Rows from block 8 of a small image classifier, named by matrix and row number. Rows with one number within an expert belong to one neuron, the router's apart. Each number is 128 + 24 x the weight over its row's rms, rounded and kept within 0 to 255. All counts start at 0. Numbers have three digits each.
Before each expert's rows are labels from the 100 images, of 14976, where the router gives the expert most weight on average: "colour at peak" is the nearest of a few named colours to the mean colour under the peak. Only what is clearly more common there than usual is listed. The data: Sentinel-2 satellite tiles (TerraMesh). In brackets: how many of the 100.
# router: router (model.blocks.8.mlp.router.weight, 16x256), inputs 192-255
# up: expert up (model.blocks.8.mlp.up, 16x128x256), inputs 192-255
# down: expert down (model.blocks.8.mlp.down, 16x256x128, transposed), outputs 192-255

# expert 6
colour at peak: grey (66)
router.6:115131107111128137132149125102131111116113179126145171110116140137133158141105144134101129153078149105131117137178122166107108116121117112189144161158121166124096145137142104145151133115080129
up.0:126113110135132119140144150129120126117130166123125147111097151128141161114115115137122133121104148124127187136108115128138149110128120142131197139125126044127224170140112112121127114109131118
down.0:130137147144123127127141126125182137119127148131123178119111169151137114133120115124142127126124128139127121143224138147130148133134130111129141161138131081098100128125117110118138119109164133
up.1:125135122135134119134122179098126130110121161134109168141114156113128185145117131146134104132108145131123220173140142158116156109153107152135203146123150110141200167124134113117127120092134117
down.1:112139129133142119125125153111177132120142161125138178110119172147139134129130123117137114130112174129130115126181131126131168142143120109138184137125132085048159139138131081133134113105163155
up.2:107151135116138131151133107095137143126144136146118185141135100133076103117159119125120106121131137140149079133189108144092176125142117154145115159154147115130117075119097124172114140144092121
down.2:137151120128141150118108098087115127099124142124144127123210089127104143132175118117156147125130117136141129124095130102139142135149147150133172112077130178108115051144128117148135135160113147
up.3:104131104140118136142143130112137141129137142134126163135119109128114126106169099130174125106133135116120120132177147125119150142165101161139154112132159103150125076123090148161122123139077112
down.3:141152124124128153124132090070135134078135140120141139123175037130115137137154122124150126119121125131140112129126131105145148121134130145141161133106133121121100091124116152156139146178126138
up.4:114119100118115125105143082121132138104164167107127138095101121130145139131134110123139162129124125107126120099149105130150090144109161119126150147111104131119109155159107088146157126183160129
down.4:114112111123114117153139110111114125103136128113136085087080111137122148134089134116124119146138066096139116120117111112120148110142101113103101173120125099092105177127110209121125134122097124
up.5:149121139136130132149104127098127137149119133129130135132136122141125082118159151117093123130106133121112077141145106133086175146156119119141091154170168126121102096099107119139112138136099106
down.5:144142125123149161113123095097085139109124140146129105124214069135100128140178125125138143108155140141131125125081135084147122132124145156148171133105138154122113085127124148152133159164115138
up.6:129131085128137152135165097131136127131159167112159158101103141123158152122103126130121186151138104119124125119149105148152090150090146112143159149136112149121071171156148098156180123132147155
down.6:108121107116122114148131136091122128131128118117126127079087135146137144120102135118112120129131071106152133121130113108128151112148112102125117167105130131085134195128097190141121135090102132
up.7:154123126136129122131137133138119137153144157126162106113145118139147080120151131126126148140117129131102095142105096132132149142147119114125121101160142138127078095124120120145133139143125131
down.7:155137143131137168120128103099077142128122123148122087127178083122105106158172121120131149106157132127129119123088146096138099125130148145155153133122139164157114101123126163147125161151100131
up.8:131127110127124125109119077150131128128144148110139127123100120127171176133123138145136167141114111111111181140131109122146116144114161129119140146111093145161100187146141134121174127138159158
down.8:106119126112120124152135132139093120133139118128134081107068114140149129119063136119101121136143086099139119129111111103130139119133108108105103174146126100101139179118108188129122139121116132
up.9:086151106130129146141153131131141139123139155140129151132111101130120125107161088134172131115140138109123105138165134127144149145159102169138157112114150098144132077124093147158131124137076113
down.9:133144128123129157135125093073135132086132146119144153129155045130112133139160118124139130125126112124129116124134131108147141115138135141137159138100131126105106089124113145153127151166121127

# expert 1
colour at peak: grey (69)
router.1:113101157172110120117102102074129110165095130127132107112092165119104121122153125126141142121127131134138101107089131105137124128115122130185101153113094104105165126119159108127129159094123142
up.0:160136154128134126136098194105134142135105133124145114137175181116129121130138141124126120130139122133150120120125152140110123133123142170122148160042126182141204138132149139117125133084099130
down.0:110139114123140119137171115093140120100119138127128156113056069129134138121092103144125132111128186109148121107119129125129161150106111117133172133120095189136080173133160158109122136184139147
up.1:136137121162132139141153140149146125129123127124116172109113138131153167113155132126156119126130141130099116119214152137147146126111128113172073075127124154106021076137131124136130116149122139
down.1:132116113160115117130133094181195121091127129131121158123154109118131148139097114127148113108132116146114111131158123134117170134107116126120142120142119112122101150135140144151137145151141128
up.2:133143129149127135155188143156145136136101117126120186133146133118144158119145126136158110125128136121099115111227169143115144133109137113152016088127114136105004101138123156127117127136100141
down.2:123133118135124138109116114184167119074117136141129119130096066128141139125083114132131133121132124126120114126116128141126177155133124135141140108106130098150076122123131152126132125157102146
up.3:130136130094118129157098074076120113152117170137137128134160169140114098130105134124144127094131105128115124142108145144058125121143124127154136170152149173121186112131136122163138144082119114
down.3:112139119108130126131144146112078131093142121138142116121109130117148164128178125136140132130128173127138146133089141129123158133113137125134139080032113106077137140133131068122110141129101144
up.4:111112139109106139114097152038136129129129144120113130148139156127144141110108123127141149122153115109120108118118128127078152122102122125162113153061131170130200080122141144136126130091119131
down.4:117114134115121111132110160145112124102122131109128146130082126113118161108158128125120133128129173138123131126133130126108166123140134122119164081080142148117133184149125113121135126087110125
up.5:144126121106140141149099092035128122139111170127130154130177165134106088131168136127150149091141131133129097153118166152074143125152149135155091129122137138116187144131146125166120144058098106
down.5:110156124114117121124165133120096115107137123154113113137122118129168161121164131139151127123141186120147157148062139136126115112114138121123128073043092145112144101119121071130106118153130113
up.6:128118109143137137134103147111117126132108123126128073113118167127132172121132136136108115138152133111134131096049158093138103114119120096137196133071127165137219167129140148118141137088155146
down.6:114134125117133118122120116153107114120141132128129105129071096125147124110104132143139128106126157112146125116133112121114147139108129121120145148160125090159091197125130197141112137146135120
up.7:139119123130118139144191145092131136113111128122126167134139081151105105123128139136113105111142146142141076113217133156062117130111126121149042093098094124116021121134137151147121129158089152
down.7:144132119132133126142130116156128133087145119129141113128068081141134139125118112127137108117128112123149133137086123120132173144128128149142145100119120107116116130122138127128135120155115152
up.8:125138126169132121139152121143140124127101125125126161122092144117127154128171131122138120119128136128109136113173155133157128137122133128177090073131127139107047086143131117134136130120137139
down.8:141114125160120152142124099207210143105119127116137149153144118120110136120097122128119122117115113113125113106177115103121154134103149136127147130153136116127134129120115134136131137139133129
up.9:112138142113138130118148149105132149142164186132133098133170102121138142133137134135161128124128138167097101118117109108124176131112143108174079133160115143149167054144130110156159143196167108
down.9:120124129117150110121127164084119128148086138110126138124119196122120148120169145156136118124096142123114138142168133150131145142137116091146167115081122114089146175144160066126118132034113146

# expert 3
colour at peak: black (38)
router.3:162085133119145128112121144158155139135109123128125154141132158101136132159152107113199125126163106132094164153118164129143204142128164167093080143090103156185166097131139131117114140114135099
up.0:127118114124129111122123135088112118110134148116127055145097134119133128127066122139083113112124130124171068121049132113056107132151144097121126093113143067118199209113098118115132122134142133
down.0:135119130095115130126136128110067148120107139133115097131176113097110136138131123089139117152138152135124125150089128110151136110116116135138132096071114199083127149104116137117124124100085110
up.1:125112119156127128114101129151129141144109143123113166122146165136122103150167134117096120105119123130120136120157146141150149121149142129149175091168169168123075141131153123142107151085124107
down.1:129152099117129110147147141119109123150152135121126109145075134130143116120050136148133127117110114119084106145170119117113152123130121133118140193130131106127168150130129149139142119130140141
up.2:125107105142136118101118132130121117131127170120125170132095100116157149126146142138092125124111152118129135163100136175148159134120142092110176091099130086137045160115125147126125151109110108
down.2:151131108116133128138125147107073128151125137141130106150111134113129115128106123116126120128140179134130108103131143118134173120111136142102124081099137166132120173137130121131151130114110123
up.3:151112117122085128118069118145115148117126131123139146115177163127108143148132140124188123121113102105091153139113122091146144127121140181098158175047123153109140070120132171104130114093114090
down.3:155141133145137150163130128140111112129112110118111119110111134132136120151089142151156116107124086150103111101089133127126102124129126168142140126166141116210137096121113163143133151125148116
up.4:125154148115114128135161214143134126121141129128150074112131098136115113128147116124095139143144129146120105131110129106128131113099109135170095136117106163141206135151143145130153132150132145
down.4:138160137153131128132130123143152138160140132116121124090135214120133112142141131123162126121122097142110136123094141132123102123135123143143129083157115137076182123123133088130127141052155126
up.5:141110131110146134141138117143135118129116099124116073147107125107169114115134123126141134146147113153112118122090139124120159117147133102080030126162123081182171143122115091128107134157131141
down.5:124125096105139144125114107163115137095123155134111111119117091127111127136079140099153098154140143120107115129088128114132158106113153169122150105109125132136093096122095134161113132158077101
up.6:142125136144145130129134167181143144128145122122129129132137138134142133136169114122105143136125133138114132121107168142147142119156141132166087049161144163149133163152141136119130140120137130
down.6:111152116109139113141142131122129126158179147121132108138087153128149117127050148142147119123111129098090099145155133144121178125127137128112125163125132130076173146126131097144127122127147135
up.7:132121142115136146150165125081130132137126099128136063138103130115170103121118113127124135128142131137146119123102128133098130127181114102085077090179111059166172153130102088128131130162149131
down.7:115134118096137133116121100138087141119114137150096107118142105126116125143120145099144101164145123137125128128079133121135115113117159166139153095101103172125092068116102136133114132149089101
up.8:133119110107141115097134117115102117134132163116116142157093101108160132123127130143093116111119135131143113147061142167097152134121154097105152147098129085137091215123108127133118139109137114
down.8:140132137115126142130109125113085135145119147138127099130118115114094098128136135089125102151129184139111101102104135113137156111107142138126128083095126173110113156133115113150153126112096098
up.9:144125123107139123134113156171139131123150148121122126135126131119149145144143121117098122110119140144090146101064180163099148126158144128154088085113146137140158221128124125128139138104133120
down.9:119153119100129122142141137113100141152160157116136098134101137112136103117093149122135121141127157107093112156147133117140178121127133140120135151099127132093164171122115090142125130128115116

# expert 15
colour at peak: black (37)
router.15:096148133140092113155069104084133115128143070110128092133088137134098102139109113140126152150110175135154101154103104112078066152130161153133109086137119094127130124124077129101158115129134156
up.0:142145125134132134112190147145130119130133161133125147109193163128125139124137115132104135143143122129136148134139086135115153123047156145104201128087130156139111070133095114150126135107131130
down.0:143128122130122136122116117144129116116121148144134171123103150124147131119108125118094132108135139123156137140129133113144117128125134139133158096139130218088096095141111064119119141105118124
up.1:127124120093148137137158122137117129122128139147150141133143099120144188130141129149154109108127141163119155121170155149119119121158113160140078105167119169120154060148148147125157123174095126
down.1:125120131147151112153145191110143116135118131138138123105168203121132134145111100160115125147112134125147122133138123156145170134141110115116123104108119095050208148135105072135129123095147145
up.2:127119130124116107135098138087136111132128128124129095127151112122124113134170122133082137124143138128117103098033141105166137115137156146134166126060137132145161138131126153103141149084125120
down.2:097127142110138126123104069065080110133144145132134118117110104123135120133090148115115130124113112115125120099148119116129142133130135105130120141139133108132034108142144145157126135157132141
up.3:130131131118122116137110126097132129141114138115124083140169102138118115136197135136072125130152130138105092109068146085179144111113165133137163106096133116154141127125139151116139145118139128
down.3:121128147084143127125113051069091118131117144131128114122070082117127106132090137102108130113120116124118126105134101119132129126128105098130117148153153177163045095137123171153138135157125138
up.4:138111131118126112127160172150127118142133135117132142133185159130120101134145105137095099134128135125135136084132143105139127110119140123163213087121131152097176117146130137134139143103146136
down.4:125141119141138118139112045136169141094146117136136147124141078120132140115100132135125134138125132143123122116176109114132163125126136157145163131160144086131033104146136142128132134194141131
up.5:143142131146105111121157132139118128132097141119121123127163135121097117130170121125074104120139121118104104112117138109152143119090160132134127083076111140116113066148127152114126142093092126
down.5:128110146093136126116104090080103117144130151115124121131071134126133107134096162135110139126104098134123116113123128112118161132141130131126123114132141133127060148127127144153148121083123121
up.6:113122127105107130135138144115128127140137138128141075134147114132141083142169133119111137128134121118113104090024143098128106122136158138114147095076135142145177178142117118153136153111146137
down.6:132143126127143130128142053132071108138145127125143106121138095138135137150090120150098134126105107137121125126117118127125145135126130127129115167137115110137080074130132173144124135167140138
up.7:150122119125144110124160180121136119145119142122119159113188166131113141126145108126120103148147143146134150111152141131118170129087135129140206117086153127130134065142111144153135130110137121
down.7:145117096134127120130105091132159121098114125138128171123118132140126172116091133108131156132143128124126139120129112137147142141130128119150167112143132184091067135120119134123133142103124120
up.8:146125104106144120143158167130115101114149140135136126149128059150102175123088104146092154154132160168165162141188094145135178129101142150144176096136115089144127114157134163144146118200120116
down.8:133101104157150130134124137111172126139130119118141142103178187124119158128121096155118157143124145147131134135119116146135183129124128107138152104155133111068153117148154052125128115135152117
up.9:124128128111128136140072126188121123120146126130136125118163116131149126152165135127147123112140114125141146114082145113121141119199128143112175126116122156167067176108100125140118123143136135
down.9:123121123112135135125154109073122129098129106131118114108189070114106163125055110160121134144130159135125100111173114116129139146112120125141120158148102125137113081121138101122147149197139154

# expert 0
colour at peak: black (47)
router.0:161113126128132143172168149158113140137119104120106162147144169126146150120146121116130132088148144151137147115192138156140145126160139148108159087143135088099110121154121137120126119101155155
up.0:116116121130123117139159114133125117108130123129146076136116033141126161107100128115085111112109109123119128149062160140111143137138153122130172164099121119166097127161158143114131134168092164
down.0:135138145157119137143143134131114129131114132117102146154130139138143143131102143125115144129147122144129141153105133123089100126122122135116112082118142181128110148116076137088129117090096098
up.1:116100111116123121143128084119129129107124147116120157131126090098111154142096140143136139106100124107143147107091148125157104129152131092083182159081166154140087122139106135129134140118100125
down.1:139139135150125130105107101099132142148128135109145130137143154147108144127158109133134128132109163110124134102164127120136155153125133137100137114148111123057094114149147087122143145130122114
up.2:131096110152132143148156122094124108134159114120151079123122116131156145138141099135110105154147112142140136161103115106162118136130118140112149145078118133120178184123122099163157137148127129
down.2:115132180156109118102131097180107138170164137128116126150061113134141092109085155142139133114129141133104112144129130123115094143154102124117101189187135130138115120134144161119128104172173108
up.3:145116135089133114129165145154125116112140122131111080147182072105158133125145129124064159109089109149084119136061166131135141117162137128098150134142102102126107130144153111084093115132105135
down.3:117131105136128125162150143129090139124107127123110114127161175115158156114098150140137133133116123116128131161068116129106123128131114140157109084069137133069157157115089161111119111058103102
up.4:159107130084143107130153138147125125136145108134108105122187119107140123135125139120083160120096131153097156129098169153169139113143140137084128086125101117104103166141158127081091101096127134
down.4:111108088115127111139153135106096135101122127120103109126140168108168161106067170145145110130104124114126145172095102128110141126139105128169133077074123132078153140117113152127126105084126107
up.5:112089155135124092150115121130141121102120137103126134132125099109137170133090137122108094112098133113134103126147133120135132125146150089112115101149169162111108134117148157107135144144109114
down.5:141145143128112129149086098108116143164158129114151135150137127120119115120107118143114115098117110106108110079139139110127136150111145124103147139122110142047137109144114114118145132122130120
up.6:122144139097117110085124137132108128141152101118139103143148167115131061151109137125162117154140135127121107133140115103107109119100133102139129076159118173140148089123166119093145125131158134
down.6:116113080114126124124147097086132140062130114122090108096144053126120136112174147109153129122141177115119112172123122121129140128137124145153167136138147135152093092119113151141119129180094145
up.7:116095126146150152170155133085125124146141157133155120111125154143146139125130094134150111144163102150123139164109163138187096146113127148115120158062140141109154193149131099151142139104136143
down.7:124135159145116125115116134172080140161167129141147135189086086148127120120076141151144107136121143138115117151124114107119086149145100120124110178124134124137137108134120107119152113198151121
up.8:104130111092149139107150090120123133101146115136118154145089083118140136141159116122133151109148105100135154109161118110081096114124123134141067089161123139143076130130151128147089123178138127
down.8:128136140122124134108146135175090120120102122137116122125102168144122106129125128134123115123112102129129134150156149110137141114125106129137074131137146121121090171121142185118127112094129104
up.9:088126146128132108138112124088123116133122116133117085139151149108129135132104134119138122137121147132101183135097097082115117119080097111167116134121137127130162122133150136132110121100137123
down.9:100131101125121131122174117063110132095173140126125103098128065135150119135181130098144116103123230127123117170161126156125103127117134155126157169172116090154133072106126119138115133221146122

# expert 10
colour at peak: grey (58)
router.10:128129154146118134115135106185123131130127151124100135085108118134097138114144130134072079093116082134152094114133129152145119111121113075090138186142126171099134127132145118114118148138142096
up.0:153139084148088171138165143153120159142146127148140163147143172144160151133155116152174155151108134149097172137169160130111103129130138164123159147010089120103139165119160113138154114054089118
down.0:109134128148112117112148055118169112114144116124121157148154120139115123106140138163127139137126096145126129135132142138135132140135114139135129159155136113094071094141158159124111152155169115
up.1:120146157078130133079140118153128142152127168130112143122145112123123044107195124119143127165122130103122079092143121111165109130082139098147112092189146146129129112122155142153114139153112138
down.1:134118081147138123118116177119096085089149126120147115106167058116122118105175101109133135152115190140132142119141107132132080131141121148151153156126136093123174112127134137119141124225138153
up.2:107123108149089137096072108076120118144112135128119167137125148127142087101213156129129127125105119131076096129115136145128099129115113109107103189123123064114109144100106107142086111084099147
down.2:146136156114142131143112136147146116164106136117123119116109207149151110144114117115114136099116158137134135112139138125128174128131141153081100092174123160135082113126144082134125132097147135
up.3:123141182081092128120125138126104135151127139133124095100146107119135018101141125127180138152122154136102083117131119086101080135106139085130115088237152116128142129127136123159138117171164161
down.3:153105127159122109110126128175124086109159125129146132118178092120118097093190120122106132136140186159134137119144135105118088136141137149179114170170123125095136091140132143127137123207145165
up.4:105118132142103127117140129091117121143125136124126151140120093122137094107178146131105129119105117126053092119111146148119102125099128101114074179128136093105097145122100104145118120129103129
down.4:124127154122131137144138099141146122152116132119111118123134183138144119129112132111116149099124148139131131134128161125126172119130144144083095080179118170124094087114156076133124133099149122
up.5:141119146127130119131174177139125090113137150137105189114134137123133190130127133123117128150114132108094177156208115148121166137108120120132077124143105154142083112141134146102129102139164109
down.5:107112106106140123145134073095122113113109109133120116146168147130134153121148132151112123147120101118138147140078146106154160125142134118088121073100137197086114102131121123123123154079112131
up.6:134145166101089161166129140133105137173143150145126075113153135124136066098112129133154159143121140120111082109125116103109099138124136090103138092195145126115159173117107125172139128120191165
down.6:150103158170109109107125120188127108129156106113148134116127111126126074112173139128094146126140165146132127115143124109126092145137123167158097173193131127104134115145150140126146126185157150
up.7:132152147126109130096106114132115141146113120106120112106125150131114057100184131118159118150126146112142076085135132070140092122081142105159123129189138121120149102111141121134111133129129162
down.7:132136082154147115100132142105117083081159121127140119124166070114098119088166093117136105137123196166125133118154136145112098131123134139142162162153112123111143128140136143109117128207123161
up.8:142126153119167145102140130153124127158130127142152080102136119128168101119109125143133140112154125137093134133080142095139148128099156136137080108070103151144159147152148132113142129106115113
down.8:118131152118143116131135086132074124146109129133125078116149136137162147154063140148131139123140061114140133130070118137126164138129126128133109075102152174102107106128123110139130150106104124
up.9:161151165114117148158105123135098133166138124145135079109123154123132034118086132134168138132128135137150076124133109102113103146117140108114124104206140140150180169096107117149137139141194146
down.9:123097143167119094107129113147101110126173109118155113126158092123111094087166124145104119124143160154130126126156145103135096157131119159158114180165127111088147136144131156121141125187147153

# expert 8
colour at peak: black (79)
router.8:121159133136101113124126143095103161113125170136125145174170118159117105125117137138173114117131151134125168145127148147118128153131155143105120077091143100107122127145103151163156113115122157
up.0:133135121175159145135112109150132123136107112132119187127075158120153213137143144125166140146142111122142165144166129170202129112126108144071179158101132144144090192109120112096112119102141122
down.0:133103153129128107123133117134141118156149145115123138116132156111134095113111134113122128137113168139116122150175140131135116138140125092139146122157126165117117123145135098119150123151170140
up.1:138123128128151123110122122042120108164120137114128090132155163125153130131155123129075143116088147133093131164057094121119145140139146118164170128093155141120136073137135103158156128089148130
down.1:127127103136126137136135116125110103078114106136112090070120104124126147114107131134134110125104066146101131136080115110128122133119121133153112140120127151153124151106114234119111113101095135
up.2:140147112091127125124136143042116110147127146123134103131178200140153098115163131124072152108110140143106128171090128139105147149130149127164172123084151132117164069135119107161156122061130151
down.2:128134107137130125133142144126112115094116110139105076100137126134138137118106142144126108131116057144107126139072121106111113135122129130148124143119128137147154151117123207102103123086107124
up.3:109131154095098121097089154173126140127147121119120096139146074130086038119108144126138120115128124148148081112105175126055130124120135111139129099102120125124181124119141173125122140153109129
down.3:117115143128135151140128138103135139100126163143106119147161140121116157160119124106125130116143188125147114126137150112106195112145138110112132098081125125078126131110098110140118120113102121
up.4:125129127126087122131122157102136121102118156123140165165171129131123102121171126119165111098129108129137117134150167132093108146135136126151152092053126167106142138125102151129126143088098136
down.4:133111149103125121136118069078103132126176135126119109142160122116142115116079134127141135123121092121109101135183141112109177130151148113138131172117130098092125091144126130111130132172169127
up.5:123109117150104109125148163093131125100114136121144192153164172134129152111181116122145122111132129121108147130206156149108129132147114145133139101076135153113131138146100133133136124080135140
down.5:131110132121125130130107106096124141126160132137129126145121100108129103124097139135127129127115088125103108127178129104127152137140124121149129192121125059105155077147145112121129132191156134
up.6:145120129139121117143115174119134125120106134106119167155174145133120176134185150129122115114132121133138120110155164142135147140129132104160101089109133200136127127124118145114131147075112119
down.6:145118124119126119133128083080101140128167158128127110148119132118135103107063123129140125122130116115107088134201147100108177124149140128139143188116142119112146119147148129111126134152152146
up.7:095115108157130122126170167110135122108113150132121095137175118125155198111193122145088125122125136120106151100082102107121162120112124099181177133124123141137165082132126105122134115140118123
down.7:130142134123125141136121084077070130149165121133125088124095124113142107128135142125134127138127128124118102130153127117128133131129141136142126176141139074081163139125120154141121122144133145
up.8:156114142145151130137126114154141124131108119116132157130142111131149137129128141134119131153115101147069141115154161150168180131137137103142059149181121229123058089121150140097116146148124125
down.8:149126121146146120138116079165120122152154137127139121170088157125144082111087125132127134137127106124130106132213135138135158129135145118121134188124140083079118104144141094133158127139140150
up.9:095114117130094141103135141188142136124100123124134198132112190115122142139143106113171138100133132133084160120202168149119108123136113163113117155042118119119147122134116139123135129078092119
down.9:129132138135130129134128124108161128188145129137133122124142196127129098135157144129124136133140114124136128133166130116136117138135145122146122166146121118107172074134133081137128119101169133

# expert 9
colour at peak: brown (86)
router.9:139131127169190126115104078133118079121135091138112107116111154135140134105180125135123143156139098080129139123124106095136135106089138124197117138155111117130132120103134105076116093111136131
up.0:126127116164152135149143108045118119101129168136132145145109088147126143099143122126152149148156123109152130179137106155105140124090140141136123107077123112133139205106124144127131121146124110
down.0:130117146124123159129106138149101134155124146129119113118087163134151142127082152124135130133136132134149142119107120134137151114121123127118139101114158140061168156122112112149118136097101120
up.1:124123127151166115150173125164127125111135120136117144124122094128125155135165129130133137123123126148111145114181130143129132128141140124145106124150081120124138158144135116125122122137144133
down.1:123143112119124131142137163139153132139121113132131124117154207117122127137132123155145125126144192132119132113143149136125165138104134106158179123143131119052192121125127040121117147092163119
up.2:123134139102141126135153105157120119136103130125135134108128210135131119130094126117123111113120113139095171078097180121114187119149111125134105144133125154130108087144133106146109127079164114
down.2:138120104119127121136130075138109103088123123106143140121154088120119152120104140133114136129124111106111125131122116145116183133151142112155145164145134166167047120124128208127123118163100123
up.3:092131123138125136117125126147144140080137125113103166132067097126139172121138141109130132115132136139146144121143121144082138138138107131142117146060118098139217111109136144110144144163120110
down.3:147143132141132131145129147092073148130096118107138105149138137130115142117173093121119108104118132139111135090135151132104116157123140117088161159097127149132163162137098153113132152104113123
up.4:133123106145145133122088125039123135090141155144113116148135085133122173111157129138135131160144118100162119193116100111061167122091125127161145141067102146145218102104129159110137111155113117
down.4:138111124139110130135098157128059143161098150108127100156107170131148131132118135122142133127133081132138148116104125140131142117139129115103114140072165170104174155133110137117136130047074136
up.5:131133110143169140161146116081116129099129162138127160128143071143125151106152132135147151145159126113150146152155111163117129130101146125141123102104107101131127208115120152123126129144115105
down.5:134127136117124142133122144161123136157131139125129121110085189131156133135072142133131128134134133125140144140125130118136145119120121115134160113110145119058180155115116110141128142091112130
up.6:135132132132151102102170125147120106154160116131136129118086168136115113125136124110116142137157115119099093121181138135139134112100129100126095137214134152101083155138166090118106132125156122
down.6:125136120108136129150120124149158109117138091130137123101225155120117155119168151130129123146142179127143153122124109132126157134131151124198132080173112175110117074138119084142115117132151134
up.7:109121126147092119115106150224143124128098122122128165088139187115115100127200127131146128120124129118123129120098130125153135129160126127136109118150134081136104091136126139105126127101133141
down.7:136151133129104112147086101138064115114122138139140141168031092132130094134104134120098142116113142128120113102149138136135115121144105148096137097141139110148085124132125119149158092164118149
up.8:114110102143149121131110126094136134084126150132113172117177061131129190102168113143153154117139124108138164173147114146132148142150135153129112120084113137144122114122116177099131114135094104
down.8:139129139135118141129114166126083114175106136114130125133078216126122110127121133139127145136129117129142148122141121126136145134131121120114157120112162138087197183138118102138135140035089113
up.9:126142149153129124152130166126137117143134130136127085131146103137138137116120139123100142147141145133125119126079101134159111114091135127159106078136148113131144199122118146151160136112129140
down.9:115123134106108133129137117145134125124147139138124108114057150122138129132024148124140112113146107145117118140161145127130135119110140118144122145140128121062144137131112127120111139152154124

# expert 14
colour at peak: orange (51)
router.14:098146141129135127164102117171131140107147098151136116114119146143128064124112179121131160176140174164153115127115142118132097102130091114125107119120130124113144160102124107078095118157144173
up.0:136140111120136132124120175160151127114125156152129143150173095138118137120141126131144130081082112125131153095133160141108130125144105125157118075084118169129149170122135104164125140105118126
down.0:147128140113154152114125089139123143120120130137135148153087105105154147139124128123124191128143144156094127128181132118119153126113121141122133133166126159174078088130111148123125120182147141
up.1:123121113147138118140150212179132139118120128127118127140133110124160138128167113121120149138131128135110151099141140159145135127119125109136065092085113178149190177132140139129124127141139117
down.1:135134120126135137121120116143149127120109147118131128135172155124128143131149119130135135148147150137125138134120136131135138120134123127135157100164136184143090110123123121117116121106157122
up.2:131137131128134137118120165100132121130126145128127118116126110115121135125130132132116155141147133134134106136085115129128161140129125137145146097093133136136103161133129156144116131122129162
down.2:145129128105122139126133111140150138099087132124096128092098119122118159150112141126130132116168106154146132149131155125145137102106155158150123127109108136134102113107119169104121109119148135
up.3:133129131120129128145132162071135124113123186118120143123180022136142141119113108121159143095115123151149153121124136128121153132142121145175126074111123127130058102125127170158139127190112115
down.3:118131143134117123159130086145120137108172125141125122122088039114143143123090148100117120116114144112123129146172117111114121110103127154099119193145112086202078156134130165112151159223112133
up.4:098136114161125128122120193170134147112142147130116186124112145145147099129187124119150157141132124140136133096172140161139123134132117134127142123046120166150147157120134140133109138084141126
down.4:139112140123151107140091100154176131160115155123157147128156189135148120102163137131100154133120134136148143116151119133124134144156123108134133136170146200175115089159141092158140125121173139
up.5:147143120102118132117138087173134132145146144124143141133127074133112124131166144128124152123141114124149098135128136141090135143132138113160169114116133189114064140147148132134137141143111129
down.5:131138138140112147132128063150120138121124134151124122113137071119159129133088133127135139127132110152129137119137138122131120109141128130127111126140124159119057105116124166105115139172108102
up.6:118142141109132122140169101125150135137132144121143170125153082112111120129154134104134134115135138139116104135185116151100126125113141127148159091142132135114000094147134151157145122137128130
down.6:150107121143109137111136087149093145141120139121107108095056075111160124155106127137114136121131147117134131117144133120120133116111134150131105125146113124198056136139140170124141143202122137
up.7:145138129104132128139145147087133128130141163148134139132117096113103179112126133105113148135141122129138127116144121152115148130138118121142147108114109143133107151142115152138136135139128132
down.7:106143153085149114125130103116145154092128129170100117131114105119126159148091115139139143143150118168149151128146124101127109078099134115131159108130116144133141130108096194122152141155124101
up.8:134121126119134118135109202159106154126121158136127139127117090138148113128141117123169142126139116151123110130190154160122154130145111157122084106118116170155131146134108140134133131167130139
down.8:138113113120152134123122084134150150101124133149103119134150138133112140147112127136131168160144149156146159152172158109127162113133134131134121098162101174162095050124124103104120132165156120
up.9:137148137095144133128131141148113133159142136134144113152147131123104075143147126132119171127121123132157100096096149109134113131134117130129129091064115127105157121131127133135132152116141137
down.9:138114111126129139110132144156134118110106144157111130104129123096116149107079104130110179148126100153141154147159122120120139096110096120130135127125134176151113137111133182125118097099070100